Weights of a small masked image model.
Model: 40-pixel images, encoder num experts 4, encoder layers 12, decoder width 256.
Data: trained on regions of photos with short descriptions (Visual Genome), 101725 training examples, 38.0 epochs.
Rows from block 0 of the decoder of a small masked image model, named by matrix and row number. Rows with one number belong to one neuron. Each number is 50 + 12 x the weight over its row's rms, rounded and kept within 0 to 99. All counts start at 0.
Before each neuron's rows are labels from the 100 images, of 14848, where the neuron reaches its highest value: "top examples" is what is common among them; "patch colour" is the nearest of a few named colours to the mean colour under the peak. Only what is clearly more common there than usual is listed. The data: regions of photos with short descriptions (Visual Genome). In brackets: how many of the 100.
# fc1: MLP up (decoder.0.mlp.fc1.weight, 768x256), inputs 172-255
# fc2: MLP down (decoder.0.mlp.fc2.weight, 256x768, transposed), outputs 172-255

top examples: text has "sky" (30); text has "blue" (29)
patch colour: blue (71)
fc1.558:72 67 62 51 42 35 53 46 54 66 57 58 36 49 55 64 50 44 60 52 43 71 38 64 50 51 33 28 48 30 60 42 54 76 61 32 53 41 50 66 40 36 48 59 42 26 61 46 66 55 40 40 41 39 41 58 43 59 60 50 36 60 65 63 43 52 41 37 49 26 40 61 62 40 40 60 29 37 49 59 59 53 42 42
fc2.558:60 66 61 52 63 58 48 56 61 24 74 53 36 32 35 61 54 37 67 59 31 51 51 39 54 27 59 47 74 56 26 41 49 40 67 65 68 37 35 32 52 41 45 57 44 62 44 41 55 51 58 47 39 48 61 48 36 48 60 47 49 40 65 43 52 47 42 19 34 68 39 50 38 35 37 46 61 50 54 59 31 40 47 35

top examples: text has "green" (28)
patch colour: green (45); black (41)
fc1.471:41 44 52 40 56 34 44 43 65 48 36 44 47 56 46 50 49 67 46 56 53 45 48 49 42 59 54 53 56 51 47 56 31 56 61 45 36 64 38 53 50 68 57 51 52 55 49 66 43 39 37 71 81 52 25 52 47 30 51 62 70 51 57 42 55 57 75 53 54 65 34 55 64 48 36 42 59 57 15 29 50 40 55 42
fc2.471:53 54 28 36 58 46 54 67 53 35 62 39 48 51 58 61 63 61 56 52 54 72 55 62 44 87 53 40 46 39 33 58 57 53 50 44 54 47 38 53 23 54 78 63 55 72 63 59 50 46 45 42 67 31 27 48 45 50 49 63 39 41 54 79 56 58 45 51 50 35 68 37 66 39 46 55 58 40 59 39 49 49 50 47

top examples: text has "blue" (37)
patch colour: blue (64); black (30)
fc1.375:81 68 66 55 30 46 65 45 39 48 55 59 33 38 38 50 50 37 50 44 43 51 42 42 57 33 51 49 61 64 54 56 32 58 49 50 55 55 51 49 50 43 53 52 56 43 64 52 59 64 52 55 69 56 44 51 64 67 56 29 47 68 54 51 38 28 44 37 37 73 43 54 48 36 59 56 50 21 60 63 45 38 49 33
fc2.375:47 38 43 67 49 44 46 30 58 74 36 53 72 54 51 63 39 62 68 70 69 48 56 45 45 43 56 55 41 48 65 47 58 56 49 64 51 51 49 49 44 49 30 35 38 35 43 57 34 36 43 52 51 36 58 58 68 44 44 47 33 48 50 44 49 34 29 65 39 59 67 42 54 48 53 58 43 38 37 40 42 51 45 45

top examples: text has "red" (26)
patch colour: red (30)
fc1.682:36 58 62 45 38 35 11 63 49 66 41 55 37 44 54 36 62 46 58 52 55 35 54 57 62 34 43 55 46 57 54 48 46 79 58 30 66 39 15 49 30 49 57 41 60 31 59 44 59 42 65 51 42 38 55 38 25 81 53 50 44 41 55 58 40 44 32 67 32 50 58 52 70 48 28 65 23 21 32 72 69 52 47 31
fc2.682:60 39 26 54 58 57 70 46 46 06 71 50 44 42 41 51 60 36 68 68 38 53 42 61 63 38 58 40 45 55 31 27 63 67 67 69 46 47 53 43 57 62 52 51 67 83 55 25 56 59 66 46 31 55 47 51 32 46 34 51 60 43 61 46 58 33 40 26 31 41 40 54 49 58 52 43 55 46 46 61 26 52 64 60

top examples: text has "green" (28)
patch colour: green (42)
fc1.271:51 43 43 65 51 35 33 69 63 51 35 51 56 46 42 56 60 57 49 47 59 46 62 63 69 59 60 61 50 49 53 47 59 74 54 55 31 44 52 24 42 50 35 56 41 49 53 46 47 35 62 52 38 40 74 43 54 28 47 56 42 33 62 43 58 50 33 55 27 46 47 44 54 32 19 20 64 40 33 60 50 26 67 42
fc2.271:49 46 46 49 31 48 34 39 54 59 61 48 56 52 58 35 50 39 43 41 58 60 46 52 66 49 45 50 49 54 66 63 52 56 45 50 18 67 71 51 69 56 45 61 43 20 50 57 70 47 72 43 65 54 60 27 52 47 47 35 48 67 45 63 36 28 33 60 49 31 55 51 40 62 54 70 28 57 64 65 41 63 50 51

top examples: text has "yellow" (28)
patch colour: yellow (56); orange (42)
fc1.286:43 37 45 40 51 56 22 24 49 53 24 43 57 56 56 55 46 69 37 72 71 50 48 50 44 65 48 56 46 50 59 55 45 58 45 44 40 60 48 58 49 67 46 41 44 48 50 47 47 24 42 49 43 43 60 66 55 35 51 28 56 65 60 36 40 37 59 59 43 52 37 59 49 55 33 49 37 52 20 37 42 60 46 53
fc2.286:52 44 41 37 51 56 46 29 34 49 45 54 53 50 69 61 39 60 38 60 67 55 52 62 44 48 38 42 45 52 37 47 47 55 36 24 37 48 43 74 52 45 38 40 61 34 49 48 53 43 45 41 42 57 47 69 54 48 41 58 65 60 48 61 56 55 68 51 50 59 62 57 57 40 50 48 45 53 55 36 82 52 59 51

top examples: text has "red" (25)
patch colour: black (61)
fc1.200:50 38 44 70 30 39 55 72 68 52 39 55 49 54 38 44 52 42 34 54 48 44 40 53 65 40 66 66 46 29 48 27 45 60 72 55 26 54 44 43 39 61 42 66 50 46 49 35 34 65 36 60 58 18 40 59 54 82 60 36 51 39 59 52 31 31 41 49 41 44 55 49 45 49 45 35 38 16 34 65 59 51 49 47
fc2.200:50 64 33 58 44 39 34 60 59 48 36 64 50 49 38 68 49 52 52 53 50 33 43 57 40 54 62 51 48 48 53 42 39 52 45 41 44 23 56 42 35 69 43 67 47 69 40 56 44 62 36 55 57 46 39 56 43 43 57 43 64 58 42 35 62 48 65 43 51 58 66 45 56 52 44 48 55 23 25 43 48 63 48 46

top examples: text has "white" (29)
patch colour: grey (65)
fc1.309:59 40 64 37 82 68 50 62 65 52 62 37 54 48 44 32 83 51 51 50 34 58 52 53 40 41 36 39 52 42 44 43 28 53 49 52 64 45 72 41 41 42 35 54 42 50 21 50 59 38 35 45 58 62 58 22 45 57 41 55 64 46 50 26 52 57 45 38 59 36 23 57 49 50 49 39 40 57 39 62 63 64 84 49
fc2.309:52 48 50 58 59 43 90 28 71 54 37 32 54 46 52 40 53 56 47 57 62 45 43 62 39 57 44 38 45 48 64 48 34 59 36 54 63 37 34 62 63 25 57 61 50 48 42 49 45 54 30 56 52 51 48 60 67 49 56 61 96 48 48 51 53 45 42 41 52 45 55 75 55 54 52 53 52 67 38 53 50 56 53 42

top examples: text has "man" (26)
patch colour: grey (68)
fc1.541:46 42 33 66 37 34 58 83 46 48 67 63 46 48 73 63 30 57 49 47 47 53 61 56 41 44 42 26 37 33 41 47 40 27 26 49 77 45 41 29 47 45 59 20 46 47 81 57 49 50 41 64 59 49 43 33 63 62 51 52 72 57 53 60 54 48 62 49 60 51 53 64 42 53 48 63 52 37 29 46 39 34 33 50
fc2.541:46 32 48 33 49 59 54 33 44 58 55 55 53 43 50 41 69 48 59 49 50 48 42 20 46 93 63 55 55 66 54 84 59 91 72 89 41 53 77 48 49 37 75 51 47 41 48 60 38 41 34 45 49 44 56 45 70 64 35 44 45 56 47 42 52 45 67 48 57 42 45 50 52 52 49 36 48 56 56 54 45 62 59 51

top examples: text has "sky" (33)
patch colour: cyan (54); blue (43)
fc1.580:71 58 59 44 38 55 56 47 53 58 54 64 34 54 62 74 43 58 55 54 52 71 47 71 64 60 32 34 50 33 51 45 46 70 61 29 65 48 46 72 32 45 46 50 43 33 64 49 63 45 32 56 48 48 43 45 34 54 51 49 52 60 63 46 45 43 48 40 49 50 45 64 57 43 45 53 19 38 51 51 63 46 41 44
fc2.580:66 50 60 42 78 49 49 51 45 46 58 61 24 39 49 50 53 38 68 54 29 58 32 36 53 39 52 51 72 67 44 47 43 40 58 67 61 48 43 33 52 47 51 50 31 47 39 44 71 51 65 36 42 61 55 42 36 52 51 61 52 44 76 46 57 51 45 38 44 54 45 68 41 39 39 41 76 65 59 60 44 33 50 27

top examples: text has "sky" (28); text has "blue" (28)
patch colour: blue (77)
fc1.298:68 57 66 55 44 63 60 45 73 49 48 65 31 47 40 56 50 50 41 44 46 41 40 48 44 45 50 40 58 34 46 51 44 60 34 52 47 72 47 50 53 38 57 96 60 48 64 66 51 65 29 49 64 50 67 32 49 54 66 43 58 41 41 67 57 61 49 36 50 51 55 55 57 45 42 46 49 48 54 52 85 41 50 50
fc2.298:58 23 35 33 62 48 39 69 49 63 23 48 48 60 57 47 67 45 40 39 46 67 40 63 37 58 50 41 42 48 60 44 35 29 36 46 54 35 51 51 50 63 39 54 41 49 23 66 65 44 57 39 53 57 43 58 55 43 55 76 50 40 52 47 52 60 57 60 66 39 56 49 57 54 44 76 57 61 52 46 38 47 63 47

top examples: text has "orange" (26)
patch colour: red (48); orange (42)
fc1.533:44 42 46 38 66 62 21 46 68 55 31 41 63 82 43 48 56 63 34 80 48 42 42 53 18 53 45 51 40 37 58 37 33 49 48 45 34 58 30 54 40 36 56 59 47 45 29 57 44 46 47 64 60 43 52 51 53 46 61 37 47 42 43 40 46 43 54 45 59 35 35 51 44 61 45 58 43 46 34 51 51 53 40 56
fc2.533:72 61 42 84 43 36 66 31 45 83 30 39 38 43 49 60 52 45 44 48 51 56 63 67 64 38 53 64 58 51 71 51 63 50 30 42 39 43 32 53 69 47 62 77 26 14 57 28 42 53 51 49 61 57 61 42 40 50 52 51 71 56 56 82 33 65 50 41 36 62 53 48 43 41 52 41 49 41 48 44 64 55 55 30

top examples: text has "green" (29)
patch colour: green (65)
fc1.294:52 60 52 54 38 37 52 49 61 50 50 38 47 38 63 64 32 67 53 60 59 51 67 54 60 47 61 55 45 46 41 33 47 62 38 48 31 45 27 49 42 47 61 56 46 52 54 82 53 16 35 72 31 54 54 46 53 28 48 55 64 54 53 40 55 52 53 52 20 70 70 47 67 40 23 43 42 36 31 23 47 45 41 47
fc2.294:57 41 55 35 57 70 38 51 49 43 53 57 53 44 53 40 52 78 50 33 65 53 66 43 47 72 63 52 50 56 53 45 51 43 46 57 38 47 67 45 50 41 59 49 45 66 58 45 49 36 58 44 42 35 61 51 64 43 41 65 50 35 50 73 60 52 68 39 50 32 61 54 63 42 44 29 72 35 31 42 30 44 57 43

top examples: text has "blue" (26)
patch colour: black (80)
fc1.681:66 49 47 50 37 53 56 48 72 50 55 43 41 32 49 58 58 49 51 60 56 41 26 50 50 52 73 67 57 61 60 38 67 68 60 53 42 42 36 57 51 83 27 61 47 48 72 24 46 64 46 44 38 30 57 39 26 58 71 52 49 40 49 43 48 41 44 21 55 47 63 56 41 47 31 53 56 46 63 69 42 48 42 52
fc2.681:46 37 63 40 58 51 50 43 41 48 37 45 60 40 47 54 41 51 44 63 47 58 46 53 33 39 19 41 54 47 43 62 43 54 57 46 55 24 57 32 49 76 65 84 57 69 54 66 50 43 45 27 42 74 64 55 57 48 24 49 57 61 52 48 35 45 48 38 61 52 59 54 56 55 48 56 48 74 54 46 46 57 68 53

top examples: text has "red" (29)
patch colour: red (70)
fc1.400:55 50 57 51 23 39 37 44 57 51 36 44 49 42 44 54 55 42 50 76 47 56 56 51 52 48 35 49 35 40 52 40 54 64 59 49 37 53 38 54 38 42 66 66 49 45 50 75 51 61 45 58 37 45 42 47 51 56 66 25 46 65 61 63 27 34 48 49 43 36 54 56 45 60 43 59 13 36 45 62 48 32 39 53
fc2.400:48 47 50 65 41 43 61 48 47 82 31 43 47 48 34 47 44 34 35 54 49 35 47 65 55 60 50 59 45 40 75 62 45 47 48 44 56 46 51 40 36 46 50 51 15 21 49 52 50 47 60 25 67 60 66 19 41 62 54 44 51 59 59 67 40 51 61 60 17 64 48 47 32 50 49 61 40 54 42 54 34 35 60 48

top examples: text has "white" (28)
patch colour: pink (25)
fc1.572:35 40 48 44 48 52 40 57 69 46 47 48 34 60 31 31 58 52 62 43 35 41 43 42 35 42 42 36 52 43 62 77 43 70 44 47 36 42 37 55 33 57 43 26 40 53 18 71 50 57 50 69 52 48 58 58 83 56 46 60 46 45 22 61 53 72 63 52 50 20 43 58 48 50 38 40 25 52 40 59 67 58 44 40
fc2.572:48 39 61 75 48 31 66 33 73 47 44 39 48 40 39 55 49 64 46 68 49 52 48 38 45 66 35 42 60 49 51 57 67 52 53 52 46 49 37 56 55 36 46 52 45 56 63 46 48 44 30 63 55 33 36 51 64 61 73 44 43 42 60 34 37 37 34 46 51 62 46 35 26 61 59 39 37 57 79 46 34 44 66 46

top examples: text has "red" (37)
patch colour: red (76)
fc1.283:53 42 38 40 40 36 33 33 44 53 30 43 41 51 45 49 65 51 33 67 41 63 31 56 46 60 37 47 40 49 69 46 62 50 47 50 36 62 42 62 46 61 63 51 45 44 50 60 69 36 45 58 66 64 71 60 56 54 60 41 60 77 67 62 41 51 67 67 50 24 70 62 51 57 53 69 41 55 19 49 59 49 42 52
fc2.283:22 55 50 35 52 57 54 52 49 38 73 42 53 67 44 57 46 31 34 37 42 31 32 51 37 60 51 61 43 44 37 56 53 55 52 22 54 50 66 60 49 54 46 57 63 73 62 50 33 88 49 66 47 40 41 57 49 49 34 49 40 40 39 48 49 53 50 71 63 52 35 39 38 66 56 58 27 41 63 44 54 45 50 67

top examples: text has "sky" (36); text has "blue" (27)
patch colour: blue (60); cyan (36)
fc1.648:83 58 58 43 33 40 58 60 51 62 50 54 25 55 80 63 60 57 53 54 55 76 31 54 52 62 48 33 57 55 57 48 60 65 66 43 58 49 51 60 32 41 61 38 38 25 64 60 63 41 39 55 42 55 39 42 49 60 59 67 40 65 65 71 54 49 41 34 48 51 53 54 70 34 47 47 59 39 53 45 56 40 40 31
fc2.648:43 53 49 57 56 51 33 35 62 45 66 56 46 45 43 69 45 54 68 79 38 60 52 71 54 43 49 57 55 42 38 23 37 41 42 56 86 53 52 57 52 49 51 41 50 47 28 53 44 52 46 45 33 41 53 50 32 44 60 46 45 43 54 39 54 56 46 35 17 57 57 58 53 45 34 52 57 52 62 52 43 37 33 52

top examples: text has "yellow" (29)
patch colour: yellow (67); orange (31)
fc1.421:51 49 65 43 35 61 14 39 52 56 30 50 55 49 51 59 48 71 47 55 72 53 43 52 48 56 40 53 40 50 69 63 40 65 48 32 42 51 41 55 44 61 52 55 41 41 61 29 54 23 37 50 53 43 71 41 55 45 44 40 63 60 62 54 48 51 51 56 56 41 34 59 48 55 25 47 55 37 14 39 62 48 64 46
fc2.421:37 45 29 37 45 63 55 45 50 39 59 49 60 46 46 61 43 46 35 59 66 41 62 65 41 50 49 43 37 37 34 43 43 48 27 30 37 55 37 69 70 36 39 54 75 52 58 41 41 52 42 63 53 51 48 61 54 41 49 59 76 45 41 68 57 63 58 57 57 62 54 49 57 57 56 53 44 41 50 33 66 68 68 65

top examples: text has "sky" (43); text has "blue" (32)
patch colour: blue (55); cyan (39)
fc1.501:86 63 56 37 31 53 62 51 54 53 49 71 32 52 52 70 39 52 62 55 51 64 50 68 65 49 43 32 52 35 45 48 42 66 49 35 58 53 38 66 23 41 50 45 45 44 74 70 73 39 28 66 55 47 33 39 39 50 58 56 51 60 55 52 49 53 41 35 51 55 47 61 49 43 44 60 23 37 56 40 59 41 43 42
fc2.501:65 31 48 39 62 53 37 33 46 70 60 64 58 41 58 35 59 39 49 58 37 56 39 46 46 54 45 48 38 44 62 47 50 50 54 61 62 52 62 36 49 53 44 40 30 18 51 34 55 56 49 33 55 67 61 30 42 59 51 52 48 54 69 58 49 54 61 63 39 43 36 60 54 48 42 42 64 72 54 66 45 34 40 41

top examples: text has "sky" (33)
patch colour: blue (50); cyan (48)
fc1.592:78 61 62 24 54 48 60 47 50 56 53 62 30 48 46 60 58 55 60 53 46 77 32 60 52 52 33 26 54 41 55 51 49 70 60 38 57 43 45 67 30 49 44 51 39 34 63 49 68 59 32 63 48 46 35 51 35 51 53 63 54 59 53 63 51 58 47 37 51 38 43 64 53 45 49 52 35 46 60 51 66 43 48 43
fc2.592:62 59 50 50 57 50 39 38 37 52 55 59 26 49 50 63 48 48 59 67 30 71 48 77 52 49 48 49 67 53 49 56 35 40 59 40 84 46 51 47 47 55 48 42 35 42 41 33 49 49 47 42 51 47 31 50 22 55 46 43 46 49 71 41 43 48 48 36 41 48 47 53 44 38 32 54 64 53 61 56 45 38 36 39

top examples: text has "red" (45)
patch colour: brown (68)
fc1.340:42 44 54 43 29 49 35 47 43 43 47 21 50 68 51 51 43 49 40 60 28 38 32 46 51 49 39 39 41 52 36 39 42 54 45 58 42 59 44 54 53 23 56 48 62 59 50 55 46 63 54 57 85 55 69 40 55 39 57 36 39 54 60 48 43 41 49 57 68 43 00 56 44 57 53 62 49 58 41 57 48 32 42 58
fc2.340:46 49 44 46 58 57 52 68 62 31 57 42 53 57 49 64 42 41 49 49 40 53 37 52 38 70 42 49 48 64 36 68 62 62 50 26 73 28 64 49 53 38 42 57 69 97 54 68 52 68 50 48 59 41 46 61 57 43 44 44 40 73 48 40 42 46 38 61 66 45 35 53 45 62 47 60 48 46 48 47 53 39 55 66

top examples: text has "wall" (27)
patch colour: pink (38)
fc1.482:44 42 64 57 54 49 40 48 56 38 47 51 44 51 54 51 38 79 48 52 40 43 71 56 71 55 53 53 41 42 49 25 50 48 41 44 39 50 37 46 55 68 38 32 57 63 47 37 31 29 54 63 20 64 50 67 51 43 45 56 62 38 60 36 50 47 59 53 30 57 80 60 64 56 43 35 48 47 35 36 54 52 36 55
fc2.482:45 37 46 68 51 48 31 43 41 38 56 54 56 34 41 47 37 64 49 85 56 62 52 56 57 36 58 56 42 64 41 79 64 44 49 56 26 43 40 42 53 50 34 51 60 81 55 45 56 49 51 45 61 42 63 45 46 40 49 43 65 61 50 58 44 42 63 73 43 61 62 49 42 49 43 28 57 39 39 56 30 58 55 56