config = dict(
    train_examples=101725,
    encoder_activation='squared_relu',
    encoder_moe='expert_choice',
    encoder_shared_expert=False,
    norm_pix_loss=True,
    batch_size=256,
    lr_schedule='cosine_restarts',
)
Rows from block 2 of the encoder of a small masked image model, named by matrix and row number. Rows with one number belong to one neuron. Each number is 128 + 32 x the weight over its row's rms, rounded and kept within 0 to 255. All counts start at 0. Numbers have three digits each.
After each neuron's rows are labels from the 100 images, of 14848, where the neuron reaches its highest value: "strongest on" is what is common among them. Only what is clearly more common there than usual is listed. The data: regions of photos with short descriptions (Visual Genome).
# fc1: MLP up (encoder.blocks.2.mlp.fc1.weight, 1536x512), inputs 309-411
# fc2: MLP down (encoder.blocks.2.mlp.fc2.weight, 512x1536, transposed), outputs 309-411

fc1.545:140071101122157178115166074107136094108100121133129117141103055130114125143089142108154148120141137144162123126117143195128174159184125104168177123077107141164155129158130097123121109146145147144130131096141141089191076188166138144100141130147121118076119124027080114136126172096110112145119131109077110115115
fc2.545:151144134150115090153096153134133160103153116113070143067133197143132096103140133142076077124103149098141069136180066145150047157123145120118067157149062119132152112148123138122142151161103095117086128133132103161077123080076190113166140154146171120154186110156124107159137108108139107170151116124144143119132
strongest on: text has "green"

fc1.320:148166141149064127106132176107127084071108117163177177140054121182101115164154170116073141122150110110151186133101107094050137127159117132109147125114138136099130085117142148121185133204136135122165123139135144183113142140141175114083114138107162049085107177153120142237148183181115186090141092184100105145179
fc2.320:125105117110051161142167144137182118116084114071120121064081099145105100033171166100121178187122078094099137143150112172078133127131100187135118119115167129186140152161113098121144069099092189155082145136147133137098094096106197163192161174094097190093138066108081133101129184122130144162162115087186169114126
strongest on: text has "blue"

fc1.388:162148089128178148111089092149099142093107128122166114115145134167094150098117133129143148126147165110094137099096076085116126105094088112088182138105140113130168138140088147118127147154120186101104102191188176126114101086156193109210169132124172107106117138149099145209092129161127152133135098132125220076102
fc2.388:129175144131079078088131159159130130137092183116130138103130100138161093051125043142150136162137095084185094154108192154127096119156120099228103150188120129099128138125127106085137094207129086165112177119107108145125138120100052115154138107136097164146085087065177158132111142144094084142171063127160135124147
strongest on: text has "pink"

fc1.48:131113112171144139135151174132135033121077102180128100144108077119123099086083127096147121107158109087065122153110084062085125080159069134127129122156174110131115088142098195143184163141185200085159081137094121113136126123078192138116158192134140063072082099092120156189136133126125136123158117181108110081156
fc2.48:104121151074134154137122120147145014083135175145172112074222113123117157065183082128162131125121159109163140138119091171078139111167110104089129048100078142095124136120129115138161080142136145135080135131141133159165087125116157100128181081120156124057112125107091102150193106131093121103151027160076119175142
strongest on: text has "red"

fc1.390:157099119118158114159131136119163057126155125192139106124114113148182048097139126124122129114118067159141180106128127160103132186075107101100122143075160096115116097175055224128174157058118145139168157133165102125134117155139203089154169171123111112120124146192127113129082113133104092138126117154166121126157
fc2.390:158134100141052133137136147112135161118114155134145128109089137144123199158101125147126137177148126088155094192144084087081112095172156108132144082167099138169103070110129090132096091161148125119141152126088125147150171034139140137161085104126117112085132105165065108088117137182100095095135118121147061104086
strongest on: text has "red"

fc1.452:088155105112095106123147130164163177123110155129106096147109086144115077186127177125131124148099118143136123132138072150130127126082106144111127054147113111154154121157152211110135097112147104128117105105131141098119147136077197151134156121141101181187162109088120088078115131109160078135145119131148110136130
fc2.452:167111142185128120159121153115142092118135088127153191016078142103142085131121180108170125125131046138140162155112129153113135141083140115103181163127176163048110129157128105148149149151177098089156133140160130166102138156088119141157121119109149120125145108103078096120151079161102182146113126107142131063130
strongest on: text has "green"

fc1.425:159167128112101121073146124110098121148102077129202107130120171148117140064173112164105117134148128094133145170159099124131138208134174110138131110132094191116117114163131126100131095122117119115123103166128200114118139091120137156156126105153184111150108108120146116132145155177041158129134131142079154123108
fc2.425:104118090161107079092158093111138071190169111097152155112097106141084088110129145163107156150161095104132094126125136118114074163111134083114119145125203123127160169147096071164127132170069151115130107192124105146105162122133000108078106088109142090168100115105138105107165147130104201168102086123152149103154
strongest on: text has "blue"

fc1.679:161127130143185124153164171079112142163135102131161147157126048108135097115124086108157149155140087153106174143116099144138136137179138123098099146135148110097069163159119218125118085148160165098152119135111082095146078151113175113123213148112127142099144073174155148133130098143053116135216154114131186105119
fc2.679:135139126149085077087174104089163110148108075168140137156180134184148155114094159183156142125117110117142099155175116084092102162167119107074102131116091099139124111212035231193099154145151159150109079127205133114148135091095096097139157139162140102105120121112130097142123113109144122104158126121133183150146
strongest on: text has "blue"

fc1.102:110049128147142154152135098121165108119095081165094179110139074158184128105080155104124134163089125126131105050144175152094133149144106156096146114148144110090122132178095176191149173145128116147158153141101086144175147148095171073149141155124137128114107119110122158112129108138136122101128119114186168153095
fc2.102:100119059126163134097124195124083128155163152124088088111099109137106145114181050110118126128131142083104139105047026142099083074166079148150160122150137150123067125127148102115191112208110130102129130132115142166089164108106111116134102120143158112119097068154152126161118082077107193146137111127143080098145
strongest on: text has "yellow"

fc1.603:136136155143072153116165147110124086148156122136187150126070082128104038110120117130168099176112159165163194132121128146065145141120121150243146126121128150151093104127110191150187046142156175102149108133114149127158110125127171105118123136086129084118111122071109139207119132171125090143115178140137143072145
fc2.603:148109025118098134104131131141098115108129075114137122161089113101105132125146122146159124086099110126177124092148105124124190167113095113127138136146097136077148124118150139144192133164057181143109112145158123139113111138139160111124121065142105116126103139171164156114104141138188131122150103173109154118129
strongest on: text has "blue"

fc1.448:174119136128172178142082127106086112120111111101161150137088135205098070133110134185124067110138032166154170190096126091160162103111117127150138199115145118149139140112100093155141104124100151133142071078107102103093130149103210104061160126060100032078100120139098127175099120118138165095167131120129072064115
fc2.448:120141072109118156102171167196109132104074116155148127161102131132126117074151099127141188129139085083183165137129131131095075130125100098165114129070090106158161117129095115153118079184116155077152078153128138156079080106067150124090163161153130131090121125131134119199134120149170079085177095133117158119114
strongest on: text has "blue"

fc1.66:135122095162128163183146134143159101124191064114101170110092149147160132163172142136123101097174088190130177113181165100132141137157159121133147122152119126175106129152117173125141143138139109061192130151145094110144105048141191118086101105106112165121135085187088165152101096153127166106143156144158127097132
fc2.66:095128100169126115134162139139093133126117048143136118100080174139124102138098111144151138134149106130175097139144133120131156141216156146109129218122164128081122131130110068080151054159152162107216111162083135126130126158108113138128148082080091129114110125051193133107130149154196132083153118182131191124190
strongest on: text has "blue"

fc1.439:157123188125136128145181119102188161125160111093090058123087080171108097056123122094173109100138096072142103098123095184144141135160102160142132105140124116177112145095211123145122136118110135218135161129163216114099106159126160147101130100122087160104128148106159095154133166067135128158081082135170086156155
fc2.439:153137147143112187109106120109126116105144086130228183109090099131151103121128135112153166149203114118121130101182145144088107122095136114141145169095168106163120075168150115106146101081132143136118118122181119138119180152154140117133108126105087115132117126162122138142106109141064130090142153144101120109112
strongest on: text has "green"

fc1.542:176124172094148082177122070161198140129154178141098079178168122180104137169124154077146111112134143092145145097139091182131132118116145122086165104188100158179180103141158172132112194107158136148134121156144091116133075140095113179136132060163117110160121240050131102138109175104159075088107135052122083110138
fc2.542:230102149178111121149134127138112170167139064183219194056113107073102139101132080128154153140183103161129106137100115155123067133142103144145158098098107142108128164171142154129140121136146107061185090135150123108173157117146149135167118131107150139154135114165117103159112090162069126150090155137151128103082
strongest on: text has "green"

fc1.88:103119141119190142061167160131175127086147161126162100084136137164101128128102126136148147108135134125157163061123093177072123145102168138085093130093168083106162127158127178151155230109137097175121073166149154070172153165117201178129058163110197178102132108140135137131154175108078175110115063164153141116166
fc2.88:143107132110111106111169100125150072113162115124159190131057169104134125148057174158177154132131105105169106134093143167118149133105147129134134171141194155106133109178098141164150113131142104141164154109160176159100051135140134116181145146129109104096165094140041112183097142212098129110155132105118161120076
strongest on: text has "red"

fc1.421:155137101149090142137083159107126175134168125103149130144100140159120131109129128126056128107125100120125147102105121060118103069176103133172141157129155137154134135140129147153142082179102126085131107134153137109152243155161164119180090163160125083100099080132161134127109101052111185155150170124132099099091
fc2.421:146078142114188066145109178081205163115189135074095169161176156162118134160116138123085149153129129156194142089193212173202104167119131119093117149111160133159150137158148142155126130139132096128144173153123139107144158159133035138160128104164171121142146150152129119031117105117145162129133122104100159165084
strongest on: text has "green"

fc1.405:150199123115079119153178094104121148103139111137096098115108138159111089104183136127081173126149102109131143181131108132127146102132152100105133119060138130180179156129069119121139074116114108189063125140080135105112164131129183166161050159083146110149116100116147115109142105089112154210153077094108144086130
fc2.405:100124095128140117144118171097183147118129100114112144181125121123130089198109105157075122150103124180109148119126154201147144151142101092131133111152141138128106172189128168180142130101116097138134098113176129171102128138136039073111127119114125101107135077095152122088049127139097139134179140149184156125112
strongest on: text has "blue"

fc1.418:137074159104150136154112154132083104093127130164100061126114120126143150114154145121144134073117129120080165063132122146159155128096117195117131155087151105126143060125123135138160190015153127130145150121144114121125120093137142139127143149148043133085218140195164093133065098090123086142117181155130093126174
fc2.418:156140159129115153134122094117154108130118137088153105117193126112081144115120107124085203142131145142166167144142091121177090105109219112136162062108105158169151132141146076121087103161112069144074125127121117100123104116163024163164067141074123111166127151121095083120128099140080136113103054089103111164114
strongest on: text has "red"

fc1.18:075095127135090136103149168068097098152160128122144117124116070094114132135155124152112128173168108060145212150087106136142127164147078111134114143145169074133077150143199220149135089138162172131163132135166158091156106085168178072057158186118140140055127071152128078155142145214122157116167062197149076072149
fc2.18:134133116084064116140127187175127139113106119161169114097121122113161105111117127088117143146120119055113118182085076119104108086108150115185105130165058123116122119101100135154119082101102155146133085175114158190126072092107169101160125091108126159071077113156137102153127170149130099115135127098174169164122
strongest on: text has "blue"